Weights of a small image VAE.
Model: encoder arch mobilenet_v1, encoder activation celu, encoder depths [4, 4, 4], decoder widths [48, 96, 192, 192].
Rows from block 1 of the decoder, named by matrix and row number. Each number is 500 + 25 x the weight over its row's rms, rounded and kept within 0 to 999. All counts start at 0. Numbers have three digits each. After the name is the row's rms in percent of the matrix's.
# conv: 3x3 conv (decoder.mid.1.conv.weight, 192x192x3x3), inputs 18-35, a 3x3 kernel for each
conv.47 110:517468481489487478470496473497519560515534537499492533481468463506460454492508510506503474505492518483489502515514503469483481479505511499535522487519497494458527508502521483460520501507476479523491489450502509500493488487504501486488498502475491504503469479438509521506506512534510500493531500514500485501480443469503526498490467500547462505513501500510483528490479474502543523509457472495462498495487503490473497485495496519517530510502497499472426498501526520492509501476511518509530
conv.48 088:509515509510516520519470500495473502530496481483491487496519506517452501508443489487515485485548482464515509502475522471564481529515493489508502549561479478473471507492511524491482492489489503505484511443534527526517512489500555558507512520456503502520464417477489477522502499501520533480478516479509486483502487484510497503508510488481463517512497493509489482486472456499504497525492501458495472508514487487482501491472495511497512515494505526582455503490474466476502524498511543536478
conv.49 106:507510529539496504518483489510474515494484521518512497496522509487491503524495524482519494517562521502484484501494482470440426521467484503542475492488515472466503476521499467523494519492489490499490489477448488482478543525516496543481501519478502471462527483465492545489519504508500509524518479509502456462508501465530473491502523518506494487475492505497463495457494520476453496528488508484523506517509502499491517474596475500493482491455508482468553485496510482520503514624470482476500
conv.50 108:535482506514536475504473484520528548530551483507511495521479489465485514498448514530461567506480540506498493490518504493562564466562569509483473502511534484501518494495512528493594485486510509503534515507533505513543520529538459513458502522490530549490496445516486478481487496511516511553500496494502494497483478502499541526523500508467443493479490502494496497545512521518501554502489512489488481494523534527523495524526485501521509487540484521497527483535489466533491485462524507526490
conv.51 110:492508503499511507501512476466521505490480508514481501517455509514495475490529464511503516483483487498486499498531512496496497488524509523500510524557514477498499463505484513495495523521495515506509507561474490598482497451489538516522456497501513481496497522535523548523468463494522533490494502512488484503526512456499536505512511516517473541502493525514526453489485473511497488545507505502496495516492507533516538501534511505489495516477457499522496501574481485561533532548530512537499
conv.52 109:485528511528475482499497529466493431483456455480510465492529509487463496507510511487488505496458483501512505492516493449558520501491484516503517471606502502512514498524538501555521508521509480469482520505495489504539461511462475447471496476513484457506526512547507520540488494505501478527500507507525480512500479494509505521505469516506482534522504489489510498508545507516501529499489501515519533477462489505509511527414496493459467502508497489487564494513487501518509552611524500539489
conv.53 077:485484492497513490535469517484546521515455496486520475510510526484505482483444482506449532494512496500504503487518519465556538490511516512519496479610512508568511504485538492444531508479500509525495477473505512507504506482514544459481501511493496488489515386514502465536487504513494551524484454506491476500475496531515476502490512510478468466498509487507529504506538583529535482491485536502511517504482499506495515475525507487463513483474486479472462468478469492476505464436461529512493
conv.54 098:482462492469487523495496495529547516482521534524485503499507520471446520485505503508580483514435495492484487524477476482451465492475501481501511468482515497501494508510525534558508484510452487507491506490504496498511506575487492434540508571496501448513505552502516461490476488494465478469472494503504499513473479522458497474481539509502471467519513512498502495504498499464459522493526503482494490495516479506468489455596521453481487518483517480420543509529476536515512508509506498589478
conv.55 111:510481481522509512529514505495469535526473519497494505497522495513475478507514507487503511467515479508465509494505501491649495482532499510464499481540537500559517507508499476498523520517530499525485495526486503586522513534490489430463550526489498513518485459552491523507501492502525510520509520529514482495466473534520501509504510510492447480486489519521481490510516560497481480478488516482487499483498501501474508472389490492584518494495508499554454518527501523526491486559447517538532
conv.56 105:519493499517518484510482480477511464485489500475481508496488492450502484503498497485528484511532510489530502522521506530461508514528509501520512551488539489481506506496504505523483504528486535511509501473502503516514527462460506447487505488493493475500465423461499455534485525496484496486530484479482516479525504503509504524472481507508462504494519512480522522468479526483487493499498524488460494511505508500485515506487491522568525480490476496424442511483508525517483496508462498522497
conv.57 107:503461491476479507497437503490483519496496485494492504500521497491481511472448494516512518528628492531515518512529502503415468502524483490520499507421485474478498500505493473481474487512518491536487511506496497462466478501499471507501503487476486503517497558542503545512505490490525471508508445474503503484487563517497470514498515510492623509483542480502483485504443525496518497492500498487609500516492501498509495488562491492521517503504501509490470505435537512520503512487512500507508
conv.58 115:478530500501552519483495527496492479461500499502501505465502495504518500492493512514516496517500513486511506540491507502480497507474480525492492527425478476508488518508497483531513494488524527498499465479486505459487522515500492471512512528501513533509470462497491507496518503526488513531505508522500504508509514514497537526514448495459518514479526510507488493518467521520501503475476494501542477488494490491470515504489487508517481538541520499518517530523501540562510505465510514476521
conv.59 099:500527491493474459469520506483476502479527490513518518514511452511491501522468494536551533515506496504501502511523522467472546511519530506495471520590502524464484500518528482466496503501506490475498528469523494524525535506493511569556504522512500489494507507494493503507500512515508527487485480491498499526507462552517511514493498513526511504504538488500478496500539537498491480490489474502493542478450475492491497437417473518533526509470484504469572475449510535472501494453518520512511
conv.60 100:490509528476492497492496507497481481498490475502498502469517481485513451456500494508425498501533496509497510489465497480431480503497504491468490552514533500495496483507467511453487510506509512509505526550529504494496479455507516449503490497503471498494494622515509494512486515490609637582488518487497497502473523510479495497490463477506526512493494501532512513530446475509519495507492504504553489465531468498483511490547500481504504507511513500532483508491499529488469558633560488446494
conv.61 100:504511478491481491518483526488483509499518509525488493508494503476442508497446499521575533516475480504498502498449486505407467497489501515490498505435483511523502513528485487492460491496495483436492488428505495506484513483505484443511516517479497505505486403485494476499494511495524454513501516477505497492510538490507492520493539486514525475499503515490501480500574512508511492518514520508480487507498509505493482492465486503485490499482500512441524489498494512510500495474511504529507
conv.62 087:486505474518477468548477505478512501475467471490463512508497490496501472503478507502546512489521548504505515506501492452546498502487509515495516472374513470517510487505495535457523487499524506506531491468458507545498511487495504479503515491496505501496491529482513513487512488508498502515494489493496507475504537537488458522494509495523501508500505506491505516481499559489476493499494506524468525486501478491497519506445498506463470497502486469584511510530471502513496539647508500515519
conv.63 101:498485492498503508520524522488439476491503504490497498507453506479523473497461470470442444465455476507507488475533487470547515533536488470518486504510510492517472501496521525533432518490492510498506505480473492527514502495481526507577506525483516502487537544582480477496523517522513643539506521489512500498542567561494468502482505487486516480502483508502516486490578571478502475492503531520509514497497515489487463426506464517460495502528489481480495502502522486537496478519507481470495
conv.64 105:497474515503462423505504504517503462490479479483493504492526483498482477484480519495497486532512528512504493490516513528601489495491554486510491512518464494492473505499471514498511513507482508500512504488555494491523516492486483484531503503489502502485512490564482471534494482487500464511506515527498495521508522526512481515476486532501507511479490499485468471480486546499484503516492500520550466505538477504493513476512449519520525491506473492456523486494462500511511487499516486488475
conv.65 116:500537503535480485504495505522487488491497514519510497479457483514498502480542514510496502495490474516491512492489480472515473517498511510478524491398531519473519488444495492544501525539498489425499486518538505480500493507469501501516512509505528471445531599506497517507516507489519488484479509478522521488492539482499536477488467528497437497513484500544455482523498553490470506486515500483466529493500467501503480511480456516487498474481506512651530517536541548499492548504456514499480
conv.66 110:497505493457548489495495494517484513516459491497478525510484501489544483489488500482487487464537504488519501471526511430527476505549513507520498470443512492504486505511507504456508497521505459516519467412514502492498491534511427531532482527505510407501459648513493475491516512509490484476489516489526529502476635509479535524498494483519511512520504503496489513531537506471515493476484493455485502473488487489495502516498462513511485512432500488493485503511492513476499489523504474528512
conv.67 107:475493517520528533524557502507498470511468488507492520517482501520499531517496524501439513467478509478518509493490504430454530480502483477497494458463475518508510501487522508493507504528494518491471484541479510489492503483483491487483467506499499533544513421517491429526498489475494521499546510499476504517541573521508546505509526465510486487511524528524536526497520500484530496495523519503517501478533512501525502504481487501494518510497514522530480542512494512511495477482489469486513
conv.68 105:508478498556450495496506509515485501503516499495495488506469487518541522507534502473459489518501500501496502481496501486408479492509511503469493494470505515504489503549503455474503493484497487501519528635475508510493497519497480508491487487502491473497517415533491483499501505502516452509508473503494501490477625489504517502474517491502518482484543505476478512492515481499489503510537507480474509487498494498484488478456506493509510506498467545488485507491504492515506502550515504539502
conv.69 083:538489505499526512480502481467539510484564509498529460509498499541557518521509504510496486494457485514481514499490473474504534475470501503518502487524500503562514498523526506503498481500506487545512501433508488506515528522491537493504508508521522504486480403456496459511499520490505489496517492471488493506521490482532465510508487513460461463528503485501544505504513562514510499533494507504547554473529529488503482467568442518420538508478488517478507484475504493478499509456476497502498
conv.70 093:514471510534465501504522512480488496509488522476504489491516509491497508493480499502511495498519505507492487499548496522507557506507509483521509506499510498490500488478490464464501500499511496496488532489484486486491472501489497529511475475498503477507512514499517474480499491498511481490502485472487482507471488478506507497482462508498551508499516521490485504480600526512511514499499499518524486494491503500489512488489495499514489504505502479406490503510497495497475482577538513515514
conv.71 091:505466518525528455499484492476493517502455414475442446494494487472471517480476477490488472475468460513487484491524469477504454494495503515531522501533477531514514529491477520480518536469488492504494509479476486501514503499512521458486491500502467484487494514451487543511499503487542496532531531494495487482473561483506501491510490483517504480494510477479480533524494452518466453513489518498467513515498491488531505477529440501520490490486509518517536514493512521514483450539465518554508
conv.72 107:485525498460552507501497493484507489491478498495513507486518515491470487484460503530519513486490500499506501507496493511584528492486495498528509504510497507499502499467494541509486510507503507489481475397513489491504498473506502477518515518499502517497469598464506506498502496494507550513499514488512497508514370508508496494530476507497477523513463503522523481522505521498524509495452496514516497501496506505500502542551495505499494502498520449484516500512500496484492498442487490471496
conv.73 105:497465503491473500523536534507504544489561551469528508482526509498475517506524503499474480483510496494496507479472462478493490499479506497494492469479490541483527497527495478471490474494495492504490493446488495472477552540506456507518507540534486540499511488541516453461482511478492468487504481464510478468519454481488516488541538506539504497516499497468446479500451439492572487490506460493519490499506473494492476538622502538518520509475494548527531525456494485473510539454577505422500
conv.74 100:495498504569448477499505515492482475495447505501495485499511504501530506521489508507521492510496481497490502497489516561482480511505511500486498554373519511536488513495518481433486501515507509535483526497493486477495497518513532492467494541510498506506487487504489492495496496505496483493471541490495510517482565536501493492491499490492475531496497496494494496495513477496512509484511510517484501492506483496513503455599511496515498498494491509486441491504490501514494491484487518506493
conv.75 091:493465504484485494515490509489522503493439499486460484511511502532488477519477479504444474468449491500489496502509501470469473510558494507539487533504534481457502509519518509505485506529506486502495482475521479509498478517482523518509476543532516471488520569456484508518517526478546540506502627502503484473488586473478469484504484502474578514492508492515443498497530491488505459505502500515533498516553530498498531447489504493515510498506498524549477507461498490463483487473503466495507
conv.76 092:514486496536491512507492491455416497479472513474487503500502489498473499505495483513506490505448471526464480485482496470495464474514498532471483506460524509468498496478536492506512518547465495522510489483505516501492498444499527523459523505497502505475543521448508483474493503509500496485513496497481469504469467515515508511498519485523550509483532491477466566477492519482524524513502495506495529510486499515503518535455515504443497480518513494559506502526489509517490496383462505549489
conv.77 113:492479533500504507459528508474529509521541512501501504459521489500494489494503490493530490528543504472522497469496497516567542500486511498482486533487469495512501500484493504508515499497489486526506482514511492499523522472464491445491498484517486509489516492544514494528473498489510537504553506527477489466487490530503525502542540544533563516529501516514512499483499542505454476451515524533442490506514509519496506511460526481516529510471517516577529509503500508472478517520517513498494
conv.78 115:487504518503457494503488481497552483546491512484501506508509502508451494480513514452466515511486500517502497507510509545487508497529496528458517525462507514549513506658497463486520518508511499471470487522529482518506520516468516518439495496500504542506519474488514521501529477524515434469505505505505478474493485504490531487477509520506484502508500498496478495463514491499466502500529500485514524523496515530594488527456535490526500524593539539476483518490496515495521494510491499471501
conv.79 102:483533519548472512483474488452451464518496485505514518529507533516517510507512494512482516481464497492514503514493500492472470503519501491456504501488517512457496493532520528509502535504498501535537518533528474518506518462479478447493480484495491473491487492504505528509491505497471482483526473510493530481484550495506487487536471506494513502469474507460488507457489482471473492484480542487491495504543494497463520494435464480507506500498513519482464495503500493513510452473459466494500
conv.80 094:504460502462475448487518499478469513462470524502492481511501496501541505505507523514486478512500507504512502498530481504550511499532494494549522482478512517536500496478469466496470494517495503509460530440466511513509455507477504534495494500511498500497525556487522518500496515494488495479467505485497496463487446503520501500504495501496553533496487486517473507478493479493492524517544499513504491504496507543486523526485543508504508507490494500465502503520492495508493507483522491525490
conv.81 093:499513503516537512515501484506487511523537509513501490500518528515499491493505494501460506520570505491496509512498479516531497505482494490501482536529518512496496525506522470547491505535507498497468484543507519513491488511483454506513501450453490457484483471490494473475504531503505495538464426484496473467497539497486503513502501506522582506507511495502500489497498494497445488479479496486508511484472496482539496513564535468437485493526516512523467516526515504484492516483477498507479
conv.82 099:495515474488505483512526502498506477502480480509492482505524517518478514531490501496478510497481521493513479507493530485447417500511461515522510530551518481509509517487493526490537504530497523500487513540514507515523477455473524585502484519466480461502495496441492477466500511509489528544529509512503469508501482488481485480522501518499486499489521509513466485503485466508505493461521487501503495504500509497499521508474504539515514491481481521544558512512505515485508504489506491489487
conv.83 077:507514509536446529506514508488486479483451505493521504501532479528526471495523489485510502518525487510510509499476510518465477496497511494514497468509488488520486494539478508495514512530512513499478503525481512491485532473493438456458511456516500484491489468491512466479509491501485511491490543513490493485531625503501498497505505523517549479487509514501504530474548512507533516513523481527436511535478496479499509489436506498535524503512511496500558512485510506493475466426507498462493
conv.84 093:486458477493612504486504494501487495483472514504484499498495506519554511540505500470458489518471496507502492507520499451476503501460473517471502480489489511490496480523500493456475472477498519504520506573516508503474520535477506512543531543517496493487480509512542523513468482480516477496512516476492498521479452473483505501476508497565526499485492493509508499491460497477509486535552503506520516494500522471492490510497506475485487493474501481475475501476496489508511500514494452477477
conv.85 103:523498514509546519508509508503480519501537500524513491509501493511486508525542532514525504486493479487477503494491485508476517513445489479483501517478502527523499496496485493521518528450507521504502498503524537495485470500487471478513471454484501528516466665464484524495483500483445481483464478492470503500493455505475475500500511535447466509485517496521500505480480467498470487510571501475477528490490494505461494474479505517470481499476520529479500509541512525499503488462497513454473
conv.86 111:500473495467453517496441507485555497463504478507491488467487507450488528510549493470477505551543511509484496494457503498460484523485498518483476493531485446482510529486484487458546522512514463471489496507501508531519464484484512468494485474491513492509475507510489488512482508453481470496463507501514518488491510497504520498534563511520513510503493484495496503512512483509487505483528504486468502486465481514522486452492490491451512483503504496471510466491514503515508508477469508485516
conv.87 095:518535493495480501488524470502493471534562513472541499498491481460532498475482510523526508530573526509509509517479530513565549500469519488458506473512485519522506485491488484484521487482510538508497514523470506492502504462497467485478529454480499551506471402518519494465526480525491480485513465501481502507503422512498528476531484485505497486505490506488542496514499501509535544503494500477497479501479463506504480623493516475463494503517511495554495499540510519546507554576500511482510
conv.88 093:491484483491439496491484500490519506495463526518530500513508542492515509500488528496498491519454500504501520505489490496522512498504505499492508490396484485472526498512528494485422509488490497525530507433514494496502526502490506583511526497495509512504519524489512506516495504515508513497500452502493465493455544511503503522494505500478516495492509478494505481492538472523484511506458490502473495484480488487505499511481514481471497505469483536440502510491501491507483522536533505556465
conv.89 097:510514513512410484480486495500503491529533517533531520500512520494456515479533484466480497510588540493513484481492478547658523508473481501478516498537516477459497520511499505468548499502486504520515502654484498512503497529472482597500505481485485495472510522496482484521509500497489494509510457463510503498504505468474480484512502515544431500517540513506500518502490497494511510504505505469474496466476518500500504504440516502514496486505518513589504507491500506495493477559518499509527
conv.90 099:497490522499503476487513498525499499468452509510500481499485480476509510501478473529619487470487486504473490481507512522412493498472475504505485509517487515488519492504474518484519533481507523500481524492531510552518486476492562520511498490468483455480462627431503485489514531530507503506507483517517509520506540495472499498502503498456486497516520519502513493494524528479428526520519520437477498497464521494503504426453502462494507524503492525605491506482505481443508532539465526465476
conv.91 109:521456511469587513504453505540461532506497485503485502492503492512523506500533514491441480500505497493505505512508487528505492490461487491522501505513492509498497525478505520476484505499496480484509493484490524480512508454509472513477495511477502439505488377474500510485504494512522521497496504507500493489504509459507477481508478512537485523505506506488500496517458492503513494515504508470491501525509505484461495511484504493512506499513490500619466492488503483527502498416492500448491
conv.92 109:483489494547529493505524522495519527503520553513493526519498499522517505510483499506570501461479451531486509512489479470491523510460481491489487529420475521503544501532494511480495532512547508482497517509482489475486497494439506492455526484474492492517547542512489470448538516501502492495529501496488508515530544504497516493533512521534475534493519515483538502542560511504468522467532494491452480515478474467444519496605560493497505494466534522529544475509543505468521486474534499443467
conv.93 090:510489507529510522540518500513561476526516465511476480485498496504489483506450481476482497475481509495492491491488497467491499515480499473515487529488514475498497513526511512484473497482515502484509520415507509481507496504517524466506501518501512501525512451509496478508502514505525499499525460485508486494485462526514478487524497478477493484503473488513489487514486525511486483481500496477509503484547521509488491497566493497458497499515513497466505493531502511498505491475506492488513
conv.94 102:532471514489415483536517505508518523537504491499491501508531514464523489532517491534475503500536536487500482513511498476539557502541518490528491546586497476519498504484495530490525491508514498518504494575504456526470484460470477443500467488485479498489455344543474492519501483516495505503492455514467478491488627537490459529517502517488569509536487508468506506511546509524540512498504503478511494511507487499504521491505523528515498491496497467435492476487505492497503520561548484504499
conv.95 100:481533482536455518502517499505539511521503486513512479506526493509556488484506480518491499509510498509499502538464533494499528488508529513456514483437501515494511496486468502454499524537524498502521523488531507464511520516504513530463497470489506474508517461531501508529524480515499502467508491474495530502539471487505531517488576493542403524480488486505490541495456487493462506545528512547447494498513484460530476499488479471507505524503504509469454492528499513492522495535516531503505
conv.96 114:490490514497469504517512488514469468503489445515504482481478515519480503468494492482500523450515481501505500495491480480556489486489530503494484490417579518477507480501453516489449488495528537480492503492463491514464495455500473478479514496487501482514501589464471504504519514497503531504518477483498505487529582528496506492481537506497462511482483473511496518530476470508533492516510502504522542497480530484464497482556523514473482501544517514518526545547485520549493524617482488532489
conv.97 099:498514483478450481471490472489497523468475531485477495524493502476463509519537507517490543482450496474499502496488498530520526521509489511498497494507508471478498501507555475517481525525490491559513511520496479472503467507481490483461512508473521532496478476516509508519514466518550517483525449496494524495468500505526512511498572495444493497491512484494502498436507499468509503515489503497448536511461512508494509433516507506489482504465484508541489518537493491488506435498470499502512
conv.98 108:490488506459498496477496490467486466484429492479485478517515505515543503499529507502488477481473475510511499510465505543489464504484493516491500504470496533528496482480477500489498519484459500483499529490488489501508495491514522518538492473518508448496477401517513447526481480502522487515544543529517441507508432513537450496510440517541504490500477492528476497471479497491450521485494496520532516544569509530501510462535488502501502502480489489491467502469488515489491481457518511481515
conv.99 109:541526466554413484493538513504506520483474474500488505495532496545537508495499511512448499521515512517497504492496484480506448508505484470476502498557484510490491517459502492509438495515497486551528508520521538493519476482480450492476490483486499498480475476483494493478500444484459480454474458514511515493510461478514484481471533481446432487478504490526545531531500498502498498490484491468480515505487485506509490528553500520503496527470499501481508486532508502496520516472492500484485
conv.100 103:515547509539431501538557507487473468496498506494471506491497491512443461496488499475507490503502497526496524502468484490549484490509490517506503495557461521463509497493497499516514503511514494457509515558496501534504494478495445465529474530516506546498503465499502503494493505484491525500502489488505516503534529464485495505508545478500529497520461484490495525494513476493510500536533519497538508507489491466505488514470459485473483499510500495494489494516498497502501496517532482475501
conv.101 096:471499512511533481500500458512537501519483507489534501491499484457459493523508487524583486503528478500482481496515468517578534521523463515489480530551530506479517492509538475485489507512455497511515502503504484477468515493505540503517516553535501523525478602533504500555494491477502511468503528456494487492467481510478522493491499511537475515498520522491489467486548516489526499471476463513475489495518509528502523480445508502562510481477459488559495502493502529511522518563503491527507
conv.102 107:496459511498523466533481531533496488510516517496481491518501483515507541477454504489490497493459490514507484504511509488500535512497491500495469518539575500524506495477519496532474494488522482497494469471491500496478498489493505537511513465485486518552495499511501504540522516476502488582513507546500465511493497465495507516514498518489544500489545505489506501495471471508493515532505512530510497509524483503500520509481505481479503492496518532491433509454468477489503473436541513471537
conv.103 111:511468500503559534519509500499482471515531497513526478484469467483442484496492501502510492489521502505511502495539523519562512514500486544541490502526529501531512526539472493565522513496535507533526494446523494521513496480497476525512535527506470459526515538494510499484500488475448470485500501545492502513499500523474512505473474456491471531483492511520508536512505455483499515488476462451460471504487495491475491594503509499479512468488523485587474503468473514534486497434479508484490
conv.104 089:512462474465488478518486506532537480495557523536475511498479498490486503505491502489542553500515497504505495492479502516589552484481520519510463581548499456510493499513493488584522496452493522486510459500478504472517493507510507492528487479488495501530436463500501464498510520509480510490481466460486508481460523526491521503507517474537490492509509488461483498586476498498447526496532491478450482469478481503509514559460513510454511509476507529566512475507492507520520554510517544510500
conv.105 082:517470509485518503502484490527492506549527494490508500495493488499548487502524536499433506515572517510512503490499455527520518510511491484493482458535505468474482532553506483501513512483531521501503526682508483514504511524516463506502520509498506490502505451489517504506499512503487488498506494513505534500495718514508522488476469504514494506506479498507532502481481482519511494496499483502489477509519507499479492498470484505513509503524514482477474487518504493492492476513498485495520
conv.106 098:526472482472593520494521523506485483500477504529524519510504521521463521538512530519503485506495540487511536479487502490477491499509504471476504514438507482501473494513508489508541506470519499508493518464500512489506483534508449568531522502496512491491506452476494448479489496513493494493529550524501499499520462477486480508488500475479594491513481471495493491518510452499513521513485480489560490483499538520493504525542488502466478494488518505555490491506489490489507514494495497493503
conv.107 087:510499484465567504512483499492495493475519495507501500518509491495558528505476495504521512479416483504515515501529509489432480490483515487473492517465475528478507494500489493533504493486501498512502512503472500423496499476510539478509483480499503512507503517527495498489517501508489470513515457508505503502485435483488519495523503522490495487489479484484487489505492467507520489501491473501513511508501472487496493485484508506448501513489495518505516497475503504550507509501485500462519
conv.108 097:513475505502523477515502505496519487531549511512501512488515505468573493486502511512496499486500483493494501485455486499547525492503498497484487491488495510517487510477494508496472495496507507513526504489476491476485505527500488427518506485490505540496502546497508489506493496497484490511517501519499513517482519504497504502521532483505517522499479487489491482502495476490504501519554515494516500494511500488498504504544492509491496506500477500455492489500500517531502514475504508480505
conv.109 090:514468499490492497498501507534568488491504500508542489501458480505575498488515471456456477512464490518495502511530526525513508522492518493556516502594495495530485490479509510483486521522510499504492526661484504535508518543496529552548515491515489448502487490547488489494483517512510504498495479482501480517494626497497468501491503500507510489500517492519547511516487552496521497498505493474493515481513494511479507510587501493544501516478497512518504499481507486441491500618517474487488
conv.110 095:480501509486461498484490490490499478476462516502489495498524506487489531481525512475568513462510476491509494498493479495518481494504488522546506512528478513461490490529505475479461488497514508471496499527496501495496522504484558478515491470511531457506487464441488492499522528520529542497533540511489463517468416467499508492510551517526495499488529496501470499504551512488484524495489484540499522484530498509512498463423504510466497529490502520497492499513481526509488475488524528527490
conv.111 090:512475510496470520499472488518552514529484505496500517495472496514496518495501501485497496488469491513448517502477503521655513534506487487475475470609517507480494480539495495480528507498487488480486485474519509510517472522494494445484534476501503460464499391489508422513482499497505498512467484490512519505496495465507506501502478470480560520493482501511513492528571443481511487492510488474482486491504515513483494502449519488481511486492500478412516480513500492477508478484516500496499
conv.112 085:505498506503487496497514525535474500499416518478512497480539500518516515481501504469562526459475462503509502529491510487403471500514519468479491510405525493430501509486476518510477515532505519535505477448478490493506507516463516486520509476521503548511491610565496471504471485498477526465493510512493488513501540515492513509474511486505469502482497504509466499535437494502483525511519517513478518495480499497533503467546490485451507489511490507550490507483512523504510502528470525523458
conv.113 104:503520493539490483516498495520523478486510499549517472474546497487510484489492514512485536539506490505482494504530492576521469514492493491518503528558516487479498493495485494518509504496534516472516516447517491498530485554516507476485525458499497513440493567474491512468514513517469458538478486494508496473518519453476470459503464515451489519504487488496477491501457471499447488515496532491520516526514485502493507490498498513481492483505497489473552481501516513491499528542511521546486
conv.114 110:496510498522502513486519498493473506515540495518514475509473501526503488510508470505506468510450516511474507514488504506500549520524559517519493488556479515621487492504458468501498502506475473464475502550454524568519480448492473534529482512479461502514499458506481441525499469484507548517470510471497491508517554554504569512530457504503466490489523497493478525495564511532533529491516518486487505473487476488525527484497513518571481503503510532426489507492502513513504485510493519544503
conv.115 097:467520524497523488508517491504519474507504498491504500514501495477510523466473471517471472513460530509490509534508526501445516514513514490516507439464470510477495489461522485512557501492492517501500519456530480463494532486496487485516489511506510482494518533539501477506500533507475479483500530463489484523486566576490503533495473501512567514507499494501476529490503510492471503479480479485499529501490527523519510574513519537514523493514498489494465504482502491477493483459502501498481
conv.116 100:493482486540511502499481483475471497499510500494502495499512485513527515497495496508460491491508520479529494497474512484570523496505523514494491512507520512518489526528501518557497525553530505499504490518473488513507473456487466481498485448509481466480486541514479551493480494477488472487461485507461501503466571486489517490470491515504477497496508494485487521513547532484495494493511505492517517481478511498507502465493513504520497490498512481525481496494482502477503517525507493529508
conv.117 086:508516504505432467505522452509458474484505464468494477501531487527489527469518516514535520508526530505512491512519496478519472494497493476499494468485462472494497493499497509521465491499481504505533487452475510502502491483499490482477490528486472521496488448496501497480500515505514536505526549521486533490501492496499507474500487491499481504495516500498518465511492464472529488479450480540476513507495529499522517502499492502528495492463530513513446495468474472488494480513515485524517
conv.118 100:480489486541503495492488486479525478524506471472536502511480475523484508522504536523444497495524481504493500527488500516523490493502523492491479473536479513532487488475504495489507491517514451532506476464487480525501533544513454599512491503507515525461518468506519525512508502523487451473511498494506474491518511528499500534463500509458473472513493501478498479466511451459454502503534523514491510507494482514507512564500472478516533503570481486493501500517488508543477466423445495497486
conv.119 095:528515500468534483494565494504494487534508475508496482488508474503513475485516505512471478525513507506481496482505499483520502488481493506494497517445514522524495496488494513434513513483525493488506500529490476485508511467482512536519513502478523464508472490474492486523495523476458469510512479500501513475521586531495461493503500525532485479505508511520492522530472480488501511500517518484486526486498479506494492533499495504492489520504509468519512499509505508526499542501496508439497
conv.120 099:515515534477610536481524505497509508490466476501494474498472515490527543508457511519494502487495478491529508501456516477537438495501515513487524513511494490505480505522463516528463497513508505487494492504517526496508502495505499486509501501513496471473499473470517502506511508506491471508529518531496515475524528431488462482498485504465425559483425493481515470497498491480505515508522524539507527529515504492475505498519489476496509499506489496483492495530493487485472481437485496514495
conv.121 098:499480498551431477496495519527495508526474513488512501496500523500470482528482491477480520477492485482504519527487516483465494498475510489493511542476507494469509534510491507510503528500518492482517504506496507508498502500484522496463544522532501500509471472502527486497482519484523581511537564501522512501476461487486502513490544506541580522488514496517512502502472472506510514496514526521466490536487540486514505519478508510448496494482498527521474490515505487456520486497535502485508
conv.122 090:488494485483571500528490494497507503474540505515477489514502521503460513484461505474544493476465512482510500509510497452494503496494488499476494458497517508464498492487494473570498515496490474514503482415526509533498484515501501493529514513492490485496525533530497489512504505490525497502521440495507477507513438490500474487480498499560459504508496493508490494515443532487493492479483516502547492496517520512494502589493504460472481484491492505602482511486513511498509533504480478466492
conv.123 105:496500498486438505502492478517472499493510494500498474497467501502463491500530516482498489469527509513493499498504507469473491482512517477521503451387476474478517514466500532463462505500515500492499506609529488532499504420487491447510476471458498459497476560496481522512511514529527595518514489497501523497499508561494514530465475519545453499503476512491503532492446489533484477507458490529491503516536509516526502471474486515486477484508477537489457498525497498495486517679499506570504
conv.124 104:511485506499519498526529512488475478526502514516567521495505514492472495487473478475456517496509510495505499490481492489525480512513494513496509526505513505468474503493514468547451523555534501481473507477509497531484493474466494508527498575502499489500481503471486573482483492491529533510487503508487491502468542492483505511475514501525526523495501519492495486489476427481517508490499504477485476465483491510519502510496538501551494494491508505573478513476533515500493503600527514497489
conv.125 093:507494497428515523487500500509528516512526485503505516503482498503498499488506489503494510493494522502509499490506491448466503495498491503521499454630487477472513498498476515576481506484494506473509480513504512509500498482492472478521501470505505492492522479498522504494505508506512540524526458515509475488522448456502495512500502512501541457495486492506510492501510510493504496525500496514513504515500517514492499531429476487480500510498511498462570505492507499498497515506515487492509
conv.126 104:536493511528505544502491523515468493529475482526504490542495476545484498548487477505503482487484511501498499518481492491503517478516486505490502511485512499527483463496476549475505499478518513524483506525530496493512504523517475522504490539488494506481551490533501503500478511501478484488479482474515508483562556502491519548522475480475491523509477480529454493510503476530465504503481512480475504491478494529528520516486487521510500493495514510485470488505474514542507510496481483495477
conv.127 102:498534505490550500517479487492480505496500499496484492497490493534500522520478511474561480494534501501499509501472497456426495505487495504465481474472502503506519483495495483541471508486502508506515494405534502443517498493499438465488477464496500516500524490530482627497510501494504477505473481496478526499489411501508481523489505482516474493514493511487507493506517556490453513496491500477490498515528504497472488481418473467452495487471497502498479498459499497481504504498502513502494
conv.128 101:499491500452470484492507534507531499498523499503481489509488477512508504494509467505502481487472479482495505505532522526573543496506511497484511522543499533500510522517479518531513477500498517513493498510570518503521492456481496449531501473509500552530492494500530456523482474498515508476505489481497533555489534588477554510532473460492505499521536479487521497516537490511514501497540474512486519504487508495508494509471511486505482502512483495512462508516506502501505516442512509521499
conv.129 109:507501488515511517511498502505517465496513522536477489507542510503496517489444494505444521501583510498500504502579522462424513530475501468527488486473502485490508490514528497502555493546478505509515467601506511436532518559490461481494467470489525478520455514517460429467492495487486516515515534508519480490515544508508481523504507496517482510517515529488498541505440555501530520489480501499501493462491493516539511490577519532514511499513517512530473517505480495552523540583513519455478
conv.130 092:499486497482510515512508486530513510512520517532491495511507496512487510504527502494468488476506472509508495494500462496521496499527495494488497502481504497546504500506498484509462488471511484487477478461491493499502480528491490585519470523457501461493534400473504554508476491498525529511466476458508494552514562526521514493488506478506516509463512487496513545576567517482452474519481465506520493460475479508467471527576479472463461504518459497612470497518487496535496551564472465530506
conv.131 097:514519528528452499496473519505468501516531502493510500486510486525456469505511501507499497479483474498496497487441507512534526492527504487490515513504512509497519512501473509512505490538498501499502485549515512504498500476488476433489481461533508492469527385456521518525504514493521526502518495489495498504480435512467504515478511498468515532488500515472489521479531497495517473510516510514505488510495485503516529563558535504538528498478496487541498502470499475517478486442522471484517